config = dict(
    model='audio captioner',
    dataset='single notes of musical instruments (NSynth)',
    train_examples=184686,
    n_mels=64,
    hop_length=160,
    input='log_mel',
    spec_augment=False,
    win_length=512,
    tokenizer='word',
    vocab_size=106,
    encoder_arch='quartznet',
    encoder_norm='batchnorm',
    encoder_activation='relu',
    encoder_depths=[3, 4, 5, 3],
    encoder_kernel_size=25,
    encoder_stem='single',
    encoder_widths=[128, 192, 288, 432],
    fusion='prefix',
    decoder_width=256,
    decoder_layers=6,
    decoder_norm='layernorm_no_bias',
    decoder_norm_position='pre',
    decoder_activation='star_relu',
    decoder_mlp_ratio=4,
    decoder_head_dim=64,
    decoder_fused_qkv=False,
    decoder_bias='all',
    decoder_qk_norm=True,
    decoder_parallel_block=False,
    decoder_inner_norm=False,
    decoder_positions='rope',
    decoder_prefix_bidirectional=True,
    decoder_connector='linear',
    decoder_tie_embeddings=True,
    init='trunc_normal_002',
    residual_init='none',
    optimizer='adamw',
    learning_rate=0.00097,
    beta1=0.85,
    beta2=0.999,
    eps=1e-10,
    gradient_centralization=True,
    max_steps=2800,
    batch_size=64,
    epochs=1.0,
    lr_schedule='wsd',
    decay_fraction=0.4,
    final_lr_fraction=0,
    warmup_steps=560,
    weight_decay=0.4,
)
Rows from block 6 of the audio encoder, named by matrix and row number. Rows with one number belong to one channel. Each number is 128 + 32 x the weight over its row's rms, rounded and kept within 0 to 255. All counts start at 0. After the name is the row's rms in percent of the matrix's.
# convs1: first pointwise conv (encoder.blocks.6.convs.1.weight, 192x192x1), inputs 128-191
# convs3: second pointwise conv (encoder.blocks.6.convs.3.weight, 192x192x1, transposed), outputs 128-191
convs1.79 118 [150 188 215 127 159 202 154  91 151 126 139 126 169 126 138  94 142 141  89 106 155 105 199 133 145 120 156  88 157 170 117 124 148  98 120 194 171 144 151 169  96 175 138 113  97 107 118 105 121  80 110 156  72 103 124 114 106  88  61 106 131 139  69 116]
convs1.80 070 [111 138  92 173 214 111 164 118 145 144 116 126 142 134 148  91 120 177  62 138 207 145 132  89  90 143 146 162 168 104 168  84 120  99 148  67 116 117 108 177 130 154 107  85 153 140 142  39  99 154  91 123  76 131 113 124 106 135 136 121 106  57 106 106]
convs1.81 092 [176  51 159 122  91 104 110 124 131 109 141 149 125 171 145 103 106 139 152 121 126 103 125 114 112  98  96 190 161 171 135 139 163 119 167 154 147 134 153 182  75 102  99 140 138 112  86 141 103 130 124 165  89 145 124 197  96 142 189 104 138 110 130 160]
convs1.82 083 [ 95 108 144  83 150 109 128 122  79 127 158 125 107 140 140 134 153 217 140 173 190 122 154 107 162 106  86 151  67 151 138 166 112 109  98 107 126 164 115 224 125 160 134 163 119 140  32  58 115 166 159 124  74 157  53 179  89 154 110  83 178  76 102 134]
convs1.83 075 [175  64 158 160 102 113 107 130 142 116 107 127 255 197 115 139 140 105 138 149 158 157 118 106 127 143 141 147 147 127 133 131 103 138 118 148 108 123 187 135 136 145  83 143 165 118 150 135 156 123 165 173  66 126 139 163  82 143 207 157 155 101 108 135]
convs1.84 094 [149  75 200  96 126 162 143 113 109 101 154 189 126 116 149 156  77 130 124 126 130 139 132 154 120 116 107  85 131 113 136 119 205 143 144 180 146 167  91 136  73 128 127 145 119 103 122  71  92 115 101 104 125 143 112 184 143 128 191 131 118 191 114 119]
convs1.85 121 [190 156 174 126 211 145 143 114 165 143 137 126 103 195 126  91 133 114 116 180 103 151 176 107 129 136 123 102  82  88 121 100 149 107 106 122 145 131 147  99 172 131 106 160 122 131 168 142 160 149  94 156 108 124 159 165 111 141 153 129 109 188  80 120]
convs1.86 104 [105  96 195 119 198 147 139 130 122 132 109 118 157 177 141  99 157  96 164 190  81 185 153 100 135 137 120 150 142  20 148  90 124 111 108  90 134 168 120 103 176 127 121 176 156 104 114  62 115 142 172 123 162 125 108 138 101 119 145 145 120 159 117 103]
convs1.87 072 [153 121 196 180  90 158 126  77 121  96 131 128  94 159 160 143 105 163 106 125 179 131 146 147 120 134 115 159 135 103 136 124 143 101 105 100 116 119 170 125 109 121 144 131 117 161 161  45  92 153 104 174  60 155 175 138 132 131 186 117 149  88  93  91]
convs1.88 089 [103 177 170 115 147 110 104 128 101 150  95 105 161 107 135 121 114  99 135 129 106 124 120 132 125 146 125 103 129 177 139 110 122 133 127 106  94 165  84 129 198 114 180 101 128 145 106 145 131 156 115 147 174 167 111  88  97 134 112 133 144 156 100  84]
convs1.89 074 [155  76 122 143 123  93 129 183 119 117 124  96  67  77 167 120 154  90  55 125 168 170 115 128 117 143 170 155 154 164  88 105 180 130 131 131 162 147 118 101 152 104 158 126 140  82 138 165 131  87 128 135 129 154 122  89 110 142  66 192 125 161 162 115]
convs1.90 079 [177 163  93 137 162  93 164 121 138 119 124 136 148 134 170 115 106  95  78 139 183 131 105 119  95 146 127  51 229  61 162 155  74 102  96 130 116  85   5 150 129 162 149 155 151 124 127 123 112 101  70 128 132 124 119 104 140 117  88 124 135 145 171 122]
convs1.91 080 [ 96 135 140 180 116 113 105 108 132 122 117 143  53 125 123 126 128 155 142 141 213 159 127 129 144 186  91 118 114  98 110 168  66 117 126 135 107 126 153  30 121 130 111 189  98 192 186 184 129  84 147 161  80  97 155 133 144  77 133 183 142 177 180 101]
convs1.92 106 [157  32 158  99 141 132  94 131 156  96 122 134 177 113 125 147 141 152 136 134 116 162 166 150 161 125 100 105 121 162  87 130 156 139 116 180  71 148 179  13 127 152 135 164 102  92 154 222 185 143 114 149 137  85 129 155 161 115 176 107 126 129 145 112]
convs1.93 077 [131 118 114 103  80 142  97 108 127 149 163 136 188 167 115 173 151 172  81 138 103 110 109 133 137 165 114 127  79 146 112 121 124 167 104 139 131 143 143 175 113  90 138  96 105 124  73 112 165 122  79 123 137 146 138  97 125 138 212 137 183  49 102 140]
convs1.94 136 [131 105 141 117 153 143  99 125 111 118 138 191 154 177 132 142 149 119 158 186  64 134 144 153 144 127 112 161 116  62 111 146 125 124 147 156 183 143 137  86 104 138 127 149 136 148  92 139 133 164 150 108 129 167 108 137 128 161 106  58 160 149  96 139]
convs1.95 083 [148 147 179  97 140 183 130 144 169 152 150 118 135  74 188 150 106 130 111 102 140 131  99 136  88 150 117  91 118  94 156 135 205 120 117 135 154 113 104  77 142 125  96 137 134 151 142 166 145 123 139  45 134 177 113 107 134 105 184 209  83 184  85 107]
convs1.96 086 [123 190 120 148 129 131 187 116 139 175 189 116 116 190 115 116 133 115 180 108  43 110 133 161 132  90 119 167 114 166 120 129 176 100  99  91 166 132 107  56 102  83 143 151 146 159 202 111 122 164 149 201 141 122  97  92 138  95  81 116 181 217 124 142]
convs1.97 101 [101 149 168 152 126  61 130 156  93 140 120 123  82 123 157 162  82 185 104 143 121 129 103 121 132  99 108 111 177 155 142 114 120 128  81  84 122 119  63  67 143  92 141 188 134 142 149  67 155 101 141  90  59 137 121 115 136 160  83 156 132 213 170 155]
convs1.98 117 [141  97 134 108 104 210 116  93 162 147 127 171 214 132 115 147 156 139 102 129 142 116 138 102 114 133 154  98  81 126 103 153 167 182 132 119 141 141 217 130 145 158 125 129 131 116 120 128 151 149 127 160 123 143 103 200  94 143 113 128 129  60  92 144]
convs1.99 129 [165  71 152 129 143 122 112 129  82 117  79 107 167 107 132 123 150 153 144  94 123 153 209 117 147 143  83 130 148 123 128 118 104 172 132  52  59 130  95 149  93 175 109 183 131 101 136  56 130 162 145 173  91 130  89 144 119 118 255  99 121 162 103 116]
convs1.100 069 [163  89 132  90 142 146 139  42 128 120 128 148 124 110  80 133  59 150 116 150  90 114 184 131 128 156 150  52 109 131 161 100 130 154 182 161 123 141 131 141 111 141 140 116 165 142  81 120  93  80 128 155 139 121 103 131 142 155 190 101 149 140 122 143]
convs1.101 084 [154 108 208 128 171 105 141 197 111 189 141 173 126 178  82 139 149 120 176 128 101 107 105 119 114 124 123 112 109 149 118  90 109 154 122 119 161 120 152  65 123  93 121 186 145 174 139 114 183 104 138  73  62 147 112 137 159 118 134 108 125 148 107 137]
convs1.102 082 [170 133  90 173 159 148 202 104 111 166 131 129 189 177 112 120 168 137 149  69 160 113 117  92 105 134 126 124 130 165 126 123  92  80 124 111 124 118 157  55 132  79 115 116 125 141 163 145 138 221 105 122 122 101 216  92 126 109  96 174 144 143  55 127]
convs1.103 072 [142 130 147 172 167 153 133  52 164 144 142  93 106 193 154  79  91 157  64 162 192 149 135 132 157 150 110  67 152 105 181 112  99  98 116 110  91 159 153 171 143 150 112 161  75 121 112  92 144 115 133 163 152 122 107 103 135 125 135  72  91  91 132 105]
convs1.104 130 [129 131 163 103 154 175 113 100 165 138 155 159 157 121 144 110 145 109 187 117   0 131 155 119 132 157 112 162 144  23 122 122 189  93  73 111 154 135 126 109 172 116 136 159 131 154 137 110 141  75 146 125 231 161 108 137 146 176 102  95 152 145 118 138]
convs1.105 069 [129 130 179 104 142 108 160 116 108 118 128  98 110  89 166 161 137 103  54 185 173 121 119 153 119  95 131 130 114 145 146 126 190 120 142 100 159  94 210 168 118 137 164 115 122 130  52   3 113 146  82 109  97 117 107 134  95 151 132  96 168  86 129 137]
convs1.106 073 [ 89  96 137 145  99  95 153 117 153 121 147 104 114 135 161 125  79 141 104 135 134 101 171 176 145 166 123  80 120 146  95 103  71 104 142 113 147 126 123 212  53 125 144 114 158 116 107 207 116 144  90 142 117 123 120 166 148 154 203 167 139  64 124 119]
convs1.107 096 [ 97  50 131 119 107 139 109 116 141 136 115 143 198 157 136  60  80  61 130 159 168 148  92 146 129 110 130 102 168 158 125 105 132  87 128 157 122 113  44 137 125 105 120 150 135 130  97  77 123 118  86 125 174 121 142 137 161 110 255 111 127 142 115 120]
convs1.108 111 [138 144 109 131 141 137 139 164 151 146 116 159  72 110 110 141 119  99 137  76 137 129 138 131 155 110 121 108 147 103 135 135 201 109  84 107 179 116 135 112 118 185 121  57 132 114 141 165 158  98 142 115 161 137 138 137 171 111   0  72 110  92 108 128]
convs1.109 135 [169  93 130 148 119 129 133 125 143 113  96 121 194 133 117 113 110 174 118 164  48 102 126 129 123 102 107 131 150 107 165 127 145  95 142 117 139 149 153 188 176 137 132  96 132 105 116 122 121 102 131 123 177  87 105 194 157 169 110 121 119  99 124 110]
convs1.110 074 [163 127 119  68 136 160 119 120 109 120  98  83 182 139 133 165 118 151 125  95 174  93 153 147 120 144 158 151 138 125  97 137 136 101  93 175 134 118  77 145 140 128 130 131 128  56 174 176 126 132 115 125 156 147 129 201 101 117 174 113 147 115 101 134]
convs1.111 102 [124  45 119 129  71  78 103 110 121 118 108 161 178 128 102 109 104 137 131 178 126 100 139 158 112 122 109 114 145 150  78 145 137 143 154 117 116  91 104 153 152  98 110 101 145 143 165  81 123  99 109 147 115 129 147 168 130 147 160 161 130 136 148 145]
convs1.112 139 [127 135 159 113  74 171 150 120 153 108 145 129 155 124 159 128 150 103 151 126  64 120 157 133 140 155 114 129 118 126 117 140 137 119 123 112 161 135  89  77 184  76 140 181 134 143 171 148 130  49 133  92 110 149 166 124 184 150  93  96 169 162 130 143]
convs1.113 084 [145 167 138  96 164 140 144 137 167 101 128 122 167 108 179 132 155 177 145 108 128 141 190 130 118 151 138  42 127  92 142 175 152 135 173 135 139 154  98 100  84 146 125 124 111  94 123 136 139 179 128 153 108 113 173 111 101 162 122  98 130 133 118 104]
convs1.114 087 [109 113 105 110  57 161 178 127 169 114 128 106 142 152 112 123 148 135 132 155  90 135 150 184 140 109  99 100 178 129 125 145 131 151 161 119  88 117 148 107 122 175 104 184 121 134 176 108 142 160 107 140 101 150 122 140 168 125 161 129  88 147 164 123]
convs1.115 091 [ 96 142 104 120 146 103 113 112 112  82 159  70 130 108 111 147 170 122 106 146 139 107 147 155  97 153  94 130  76 152  96 120  88 185 168 116 107 113 135  77 122 131 123  85 132 158  74 188 116 131 116 109  76 123 113 157 139 109 168 176 127  43 172 119]
convs1.116 131 [142  16 113 128 146  46  97 150 145 132 127 105 105 127 107 117 117 178 142 182  90  96 100 102 180  89 118  99 148 144 126 161 130 139  84 145 141 104 133 174 181 168 132  85 111 138 155  71 146 145 157 118 107  80 108 191 177 110 141 137 114 151 185  96]
convs1.117 075 [150 161 164 173 124 174 130  79 106 103 122 143  88 148 152 177 133 161 136  91 169  93 163 162 120  95 111 187 132 187 145 152 127 126 160 144 123 171 178 178 101 139 156 127 137 126 163 112 113 104 182 171  71 109 134 199 128 127 221  75 128 111 146 138]
convs1.118 146 [106 184 159 132 103 108 113 129 142 106 139 178  12 114 140 152 119 180 151 116 117 132 169 134 119 136 133 128 142 141 100 132 116 118 123  83 142 143 121 112 126 141 103  93 123 153  80  97 114 106 161 116 126 108 110 150  96 165   0 137 163 141 139 130]
convs1.119 063 [136 121 162 133  55 148  87 127 191  97 111 169  55  91 179 157 117 116 226 136  83 165 134  94 107 116 151  99 139 115 132 148 153 128 145 129  99 106 105  99 112 138  79 129  66 129 112  90 144 134 140 151 143 155  77 111 180 119 175  77  89  69 157 161]
convs1.120 091 [114  49 119 114 136 134 171 139 114 119 109 150 130 177 157 134  97 110  76 138 211 139 103 147 102 149 119 158 110  75 148 121  82 161 117 106 178 131 191 175 133 104 132 113 175 160  23  20 110 100 116  69 100 190 134  96 158 105 151 146 142 131 154 164]
convs1.121 079 [ 86  56 123 156  71 102 118 109 116 129 146  95 132 122 137 137 167  83 114 105  86 131  71 162 171  97 136  83 116 170  85 144 121 175 121 149 117 177  88 104 147 149 154 114 111 143 161 185 132 114  83 166 129 126 147 139 117 108 208 145  92  72 161 126]
convs1.122 124 [133 139 145 145 200  94  85 121 135 102 146 150  91 182 115 128 143 126 139 183 118 154  93 122 137 103 101 158 119  63 118 184 148 154 131 104 136 120 138 137 123 178 156 124 110 158  85 163 131 147 181 119 132 141  69 159  95 151  89 102 133 137 127 131]
convs1.123 123 [120  54  79 114  87  67 104 125  96 107 136 115 110 132 160 166 120 186  85 152  81 117 103 124 160 106 128  79 153 192 125 134 101 158 127 114  88 109 126 168 147 101 139  99 123 151 200 122 138 130 138  94  69  89 154 147 159  95  97 122 101 145 177 146]
convs1.124 149 [ 64  93  93 148  90  80 108 156 105 136 176 110 175 175 127 150 131  95 128 148 172 103  99 130 119 165 179 107 140 185 105 121 100 134 181 150 132 111 139 107 145 110 139 119 117 136 149 143 148 103 121 173  92 113 133 126 145 129 188  95 151 127 187 126]
convs1.125 109 [ 85  93 198 137 143 104  98 130 168 160 163 181  94 138 143 175 119 150  90 107 137 106 165 102  98 148  83 139 107 169 126 140 135 214 160 120  90 111 225 112 148 136  68 108 113 133 128  78 157 140 131  85 101 126 159 163 138 153 211 105  97  60 131 113]
convs1.126 089 [149 135 111 135 114 136 128  97 121 165 122 144 109 128 106 112 140 190 158  56 110 169 182 147 145 110 152 164  72 154 141 153 151 147  84 172 101 160  90  98 180 132 168 114  94  95 204  88 182 136 109 127 138 125 134 100 119  85 136 132 143  83  86 101]
convs1.127 072 [164 136 137 121  46 137 122 163 150 149  86 198 157 101 166 131 129 141  45 139 136 157 138 123 124 129 121  73 161 126 177  94 157 102  99 152  49 110  92  61 109  96  60 124  92 117 174 124 128 114 132 110 132 140 155  72 148 147 155 148 148 158 139  93]
convs1.128 079 [178 102 153 142 123 120  77  92  54 142 161 154 148 170 136 123 146  85 120  96  90 155 111 152  84 169  98 133 201 173 151 123 106 181 174  60  98 135 206  95  89 113 101 158 129 137 182  79 143  91 171 107 171 149 101 109 114 126  59 206 127 123 123 116]
convs3.79 107 [123 112 120 177  88 169  71 100 176 126 150 136 118  80 131 110 150 131  93 143 147 108 149 150  93 101 154 209 134  82 116  96 166 131 107 142 149 139  97  81 129  43 151  79 133 171  87 116 174 106  98 137 172 136 109 149 169 117 161 142  90 117 142 131]
convs3.80 059 [117  67 138 124 164 152 149 132 116 117 114 122 158 139 124 172 174 161 147  70 147  83 172 153 125 126 161  95 129 215 120  92  87 124 164 134 165  69 136 145 162 120 154 116 143  85 118 154  95 195 127 131 129 129 167 123 132 196 120 145 175 183 111 175]
convs3.81 103 [160 171 125 185 111 136 147 170 169 140  63 167 114  82 169 147 126 173  98 145 139 142 154 160 133 184  78 138 139 159 144 133 158 127 134 149  89  54  86 161 157 143 104 131 149 143 136 131 120 178 138 126 151 127 191 111  86 167 196 135 161 189 144 138]
convs3.82 066 [115 214 137 105  93 143 186 110 172 104 120  86 102  98  99 166 145 149 119  77 165 140 100 137 156 135 150 150 138 121 121 165 148 131 122 127 148 132 136 127 117 116  71 127 168 149 131 138 175 152  83 102 177 185 139 150 179  77 198 133 128  40  87 108]
convs3.83 067 [ 78 217 155  95 120 151 110 170 120 131 111 135 110 161 153 116 172 129 148 139 117 131 170 126 141 177 127 123 134  89 128 116 161 142  84 153 119  67 127 123 138 104  97 149 165 172 171 100 114 226 189 161 175 157 128 120 140 142 170 142 157 146 110 174]
convs3.84 085 [172 162  89 184 115 102 165 126 165  83  90 121 116 101  65 124 205 139  85 113 115 113  45 114 123 150  28 220  90 182  92  91 121 106 142 103 140 123  90 170 140 105 109 150 107 102 102  80  84 156 135 106 141 184 115 123 133 142 106 129 117 104 151 125]
convs3.85 144 [174 137 151 111 141 135 180 147 169 129  48 158  91  44 145 145 179 149  94 161 111 128 142  78 134 158  81 101 169  96 124 133 166 137 194 146 101 128 103 177 135 141 101 139 179 120 167 118 149 181 134 129 125 122 159  80 136 148 129  97 190 150 139 106]
convs3.86 133 [180 121 115 176 140 115 101 152 138 122 152  82 166 179  98  87  87 139 189  88 143  90 147 166 149  91 165 143 120 170 119  94  83 156 102 125 123 127 186  80 143 146 134 125  71 179  95 149  86 118 145 156 148 115 112 101  96  97  96 172 109  98 127 162]
convs3.87 063 [118  69 129 144  91 122 147  93 161  77 157 155  99  97  96 127 124 158 107  83 152 135  96 101  81  79  95 125 126  76 110 123  62 122 175 130 152 144 126 110 189  57  51 108 158 103  93  88 165 160  63 117 137 146 105 132 138 128 165  95 126 138 137 189]
convs3.88 090 [162 176  69 106 130 123 159 126 235  93 127 142  48 116 112  95 140 106 118 107 164 110 117  89 115  95  83  87 129 142  95 150 104  47 116 157 109 191  94 153  49 182 110 163 142 124 162 118 113 129 114 121 168 130 168 190 140  73 131 126 133 128 117  97]
convs3.89 061 [139 126 141  70 183  80 129  52 107  91 132 126  97 155 180 133 120 110 139 116  60 134 129 107 142 170  50  70 109 108  85 119 125 109 161 159 147 162 146 148 100 177 157 137 111 109 117 115 117 173  98 152  44 171 138 112 129 150 102 154 157 153 104 144]
convs3.90 078 [117 148 192 106 124 134 153 136 106 154  99 142 108 116  67 160 178 142 174 136 157 113  71  89  96 159 135  83 132 154 137 120 137  99 152 123 126 137 116 119 120 175 173 133 167 120 110  87 153 163  94 119 145 153 192  96 128 148 199 173 172 128 138 108]
convs3.91 058 [ 32  98 147 137 138 111 190 150  96 113 122 157 117 136 110 121 146  88 160 114 113 144 138 130 190 163 162 170 183  96  83  79 122 110  97 168  94 123 198 158  93 151 109 102 145 191 110 155 148 166 155  95  95 200 137 150 124  64 156  96 102 137 129 140]
convs3.92 102 [105  79 139 128  71  94 144 124 134 212 155 113 119 147 100  96 109  95 172 119  86 127  87 106  66 102 133 114  95 141 116 115  88  93  91 148 156 158 179  92  97  99 132  95 105  92  95  43 108  90 127 128 143 135 110 122  69 145 103 166  90  82  91 179]
convs3.93 070 [ 66 171 198  62 106 164 174 151  85 161 135 131 160 106 149 166  19 125 147 132  81 114 121  82  38  94 154 106 130 119 130  88  78  91 145  76 166 149 130 167 104 103 183 136 148 121 123 176 146  79 106 142 162 155 127  90 152 162 123 105 136 114 115 148]
convs3.94 190 [115 116 105 123 126 101  99 133 100 134 160  79 134 194  96  40  60  68 157  73 130 107 114 162 137  91 146 154  82 139 127  92  87 122  71 132 152 136 180  83 105 109 162 120  83 143  91 102  89  78 148 130 131 130  89 148 120 102  83 174  80 122  89 164]
convs3.95 074 [ 99 112 195 147  98 209 130 142  60 148  91 139 144 130 108 138 110 187 154 138  93 196 156 158 125 163 170 113 162  97 165 118 198  96 143 110 141  54 106 117 134  87 149  99 158 167 114 128 185 134 164 116  97 128 132 109  98 141 184  89 155 142 119 192]
convs3.96 090 [ 90 128 130 115 103  93 137 107  49 165 170 107 144 177 109 105  86  82 155  91 116 187 113 137 135 110 140 133  96 135 120 166 128 115  97 125 204 159 137  82 134  95 139  97 122 124 122  98 115  56 171 133 123 122  70  96  99 104  99 122  80 112  77 135]
convs3.97 104 [183 105 122 115 163  73 209  79  86  77 103 166 142  90 128 137  85 141 205 122 106 132  64  94 153 125 119 133  96 128 125  87 127 126  92 148 159 150 139 128  91 161 136 145  89  83 147 126  88  97 143 177 115  74 152 161 177 129 134 174 146 133  39 100]
convs3.98 115 [145 159  78 118 158 126 167 110 117 124 118 127 193 135 148 125 101 159 115 165 161 120 170 112 173 105 149  36 128 152 149 140 124 147 132 173 144 135 148 184 106 167 132 177 120 126 168 155 125 129 186 115  60  47 165 147 129 142 126 114 154 164 120 107]
convs3.99 107 [ 84 149 203 107 148 132 143 195 120 166 189  86 113 131 170 151 107 108  90 128 155 107 117 112  76  87 135  86 122 117 181  92 148  93 114 103 148 130 189  86 126 114 198 106 108 142 122  58 138 141  61 160 126 193 140  62 169 108  96 122 125 137 112 142]
convs3.100 059 [ 92 106 128 134 122 102 124 149 180 138 145 158  93  89 140  82 163 141 107 183  53 140 134 135 122 121 130 113 157  58 156 122 100 139 172  67 159 127 140 159 109 123 128 107  98 143 137  81 143 164 120 153 103 111 140 147 136 163 167 129 180  93 104 158]
convs3.101 092 [147 108  88 134 146  83 101 106 126 128 149 141 160 169  85  59  91  76 172 131 141 136  88 137 106 107 162 171  82 163  98 129 108 126  99 138 184 155 106 106 129 124 172 120  86 126  96 150 104  25 124 177 167 126  98 198 131  76 122 198  79 107  99 141]
convs3.102 071 [151 103 135  51 104 123 155  98 124 132 160 145 129 128 141 112  83 137 160 106 127 130  78 117 119 122 157 116 100 146 120 147 123 114 150 160 161 190 179 105 108 172 104 100 124  63 133 116 126 114 185 124 132 137 146 157 151  96 122 142  54 100  14 121]
convs3.103 064 [144 144 105 149 129 133 171 102 161  59 118 151  78 119 129  96 113 158  67 110  83 192 106 106 116 165  97 136 137  99 121 131 123 113 165 138 142 195  61 120 110 110 102 141  96 120 158 123 106  64 142 143 123 137 135 180 132 170 138  67 111  96 168 120]
convs3.104 179 [188 110 112 139 140 126 122 201 138 173 140  84 148 183 116  97 104 141 154 116 117  80 142 132 117 103 147 146 112 207 146  52  84 120  98 142 123 110 184  98 148 162 147 109  61 168 106 157  69 137 141 131 147 110 120 118  77 104 106 160 111 141 109 166]
convs3.105 061 [122 124 177 105 116 180 113 123 143 103 162 128  94 144  49 166 219 125 117 137 210 121 171 131 168 148 157 124 137 100  93 171 145 172 132 101 133 133 111  85 102 144 185 142 174 121 149  91 178  94 168 162 134 160 113 114 151 136 123 157 103 115 184 118]
convs3.106 061 [ 75  69 112 134  70 182  74 137 141 201 144 111 127 123 108 150 114 107 157 133  89 149 125 130  89 143 206 195 120 118 142 118 185 167 141  95 141 150 154 106 103 121 109 125 151 123  48 151  88 105 127  93  76 109 133  82 108 159 144 130 101 141 147 120]
convs3.107 088 [163 149  70 180 154 101 103 112 145  73  98 134 140  94 103 101 165 153 146 130 118 126 113 136 174 122 154 181  86 160  88 141 154 155 101 120 108  75 113 154 145 135 141 149 102 129 147 141 134 127 195 141 127  65 187 194 152 163 115 158 142 120 144 106]
convs3.108 102 [ 61 212 164 111 113 115 166 150 143 131 155 141 130 116 106 148 180  45  98 116 167 110 158 114 128 120  99 131 129 178  95 101 145 137 135 117 140 154 111 141 120  87 131 123 134 112 134  77 114  75 114 124 139 193 130  74 139  79 148 201 134 131 148 137]
convs3.109 143 [129  96 181 124  55 119 112 156 152 107 115 128 124 116 146 129 127 139 102 114  64  91  70  87  47 133 115 177 105 108  59 104  76 100 132  77 115 125 147 108 161 114 121 101 117 133  91 108 113 136 109 105  99 161 105 133 106 146 111 105  90  63 150 134]
convs3.110 059 [ 98 149  62 135  99  77 157 156 191  83 154 134 200 143  97 135 125 142 142 131 140 108 141 155  60  92 114 143  79 148 100 104  89  67 129 132 119 153  99 157 102 147 125 146 121 146 141 117  83 187 123 184 138 189 108 164  73 134 153 142 130  64 136  70]
convs3.111 106 [ 98 172 114 131 132 166 161  79 111 103 129 141 133 150 121 122 147 141 160 142 208 119 149 135 144  86 117  97 126 127 163 151 175 125 121 161 154 127 116 146  96  89 169 117 104 104 163 154 179 152 127 138 112 137 150 118 139  84 144 157 147 165 115 145]
convs3.112 151 [ 78 126 139 159 136  94 105  80 110  53  91 124 132 107 115 150 155 127  94 122 179 206 156 147 152 129 149 135 151  64  78 211 121 159 119 115  76 166 116 132 101 109  82 127 167 112 142 110 161  98  93 115 122 153 117 172 145 139 131 136 148  72 169  77]
convs3.113 053 [116 172 127 153 120 103 103 144 119 198 132 154 169 154 166 124 141 132 209 117 101  81  72 107 161 134  94  65 126 107 119 150 108  97 168 136 118 147 121 143  93 118 136 101  89 125 138 149 107 153 100  79  90 100 140  95 116 112 140  72 160 120  82 172]
convs3.114 068 [133 149 114 150 114 197 119 124 112 140 149 110 104 113 160 108 165  99  99 157 123 148 104 113 114 130  79 104 199  86 119 142 168 162 136 116  76 101  88 184 132  75 101 121 100 132 108 146 169 162 102  84  60 150  61 107 161  96 152  50 154 154 151  91]
convs3.115 086 [174 125 143  74 136  56 118 131 150 160 124 137 111 127 104  97 159 109  97 126 101  92  90  97  99 144 126 163  87 149 145 117 100  71 126 137  96 214 133 131 151 175 132 114  95 111 141 122 117  94 135 205 175 175 144 165 138 167 143 117 120  82 144  98]
convs3.116 150 [127 138  90 132 133 165 143  99 160 150 110 171 172 122 133 122 166 158 176 135 209 121 165 174 145 104 125 124 139 120 180 160 195 152 127 203 188 128 138 125 131 120 172 147 144 120 163 119 153 127 134 196 168 149 196 154 125 114 153 163 154 121 131 144]
convs3.117 071 [124 237 110 133 136 113 135 131 170 144 136 159 168  93 106 129 125 130 142 162 180 105 159 139 149 120  74  84 138 164 110 146 132  80 141 141  84 121 174 171 123 130  75 145 140 117 156 117 136 189 115 114 165  80 187 115 124 134 160 186 146 154 104 108]
convs3.118 141 [162 145  70 152 173 121 139 123 124  65  86 201 156 118 108 130 129 151 152 134  99 120 111 122 185 124 150 123 137 127 140 136 141 170  70 171 114 113 118 151 129 207 154 199 114 118 150 157 144 116 255 156 101  43 170 199 152 141 115 121 105 112 139  64]
convs3.119 048 [150 173 185 149 140 139  81 163 106 145 116 125 152  96 172 125  96 135  35 183 158 224 139 131  32 157 116 139 104  92 162 117  55 153 183 137 165 117 105 183  60 111 146 100 105 144 113 157 108 128  99 164 124 184 146 116 129 143 142  81  69 180 164 104]
convs3.120 074 [148  96 123 104 145 132 136 121 106 115 137 157 125 106 160  96 148 123 104 130  81 102 114 126  99 153  82 179 104 132  97  89 166 124 136 190  96 116  80  96 142 108 186  66  61 130 100  90 117 159 135 142 129 104 111  90 107 145 181 105 135 218  77 182]
convs3.121 078 [198 194  90 133 113 147 151 146 140 131 109 147 128 138 117 105 148 145 147 132 170 145 153 131 120 167 115 167 146 166 161  85 139 127 122 137 157 114  95 134 146 134 160 186 160 100 152 195 115 111 159 208 156 135 205 154 142 149 142 170 169 133 129 127]
convs3.122 175 [ 82 123 101 136 123 141  90 129 119  97 180 105 129 187 100  78  95  64 174 111 100 124 115 158 121  93 172 149 100 119 109 115 114 147  82 108 152 173 185  75 130 112 158 139  94 124 101 108 112  66 139 146 132 127  82 152 134  98  94 164  86 106 104 129]
convs3.123 132 [124  93 184 150 139 126 122 142  90 112 153 102  53 136 128 119  95  93 125 131  60 135 106 104 115 122 109 172 122 114  82  84  67 129 114  99 100 138 113 115 158 106  37 117 122 119  84 149  93 145 116  71 105 124  49 102 132 120  92 115 114 117 127  85]
convs3.124 176 [136  86 143 141  99 107  99 128 114 115 103 101  71 144  95 133 125 128 126 109  79 141  85  94 132 152 129 144 122 116  91 107  90 112 144 104  99 129 109 140 172 130  76 102 138 136 108 126 127 144 148 105 154 114 110 128 117 171 120  86  96  88 134 127]
convs3.125 099 [159  80 120 117 136  98  94 115 123  76 109 172 101 113 116 115 122 135 155 118 121 151 123  54 109 122 116 104 100 120 118 164 107 113 121 148 163 183 115 136 115 205 157 127 113  60 111 187  94 101 111 159 164 119 116 116 225 114 111  93  73  83 127 128]
convs3.126 076 [125 151 130 108 119  81 140 153 220 122 112 134 115 128  57 122 128 156  89 134  87 173 100  69 168 126 141 132  97 131 158 116  89 135 101 130 166 232 135 124  78 187 149 176 130 126 108 160 129 110 105 106 177 141 181 141 122  65 157 131  69 121 144 119]
convs3.127 066 [125  83 172 193 162 181 143 151  94 133  94  93 107 109 167 196 128 153 147 161 133 167 164 101 180 148 120 133 139 118 155 117 131 177 122 142 107 136 106  97 132  59 100 136 152 177 105  88 144  95  78  99 165 111  91  89 149 107 111 105 141 165 164 139]
convs3.128 066 [ 61 141 146 174 113 164 148 117 151 146 165 167 162 144 138 151 170 127  43 140 179 104 114 138  86 158 156 138 100 124  88 140 134 163 114 143 125  70 114 136 120 126 131 161 109 128 106 108 183 151  93 132 112  79 110 114 154 202 180 218 129 136 129 107]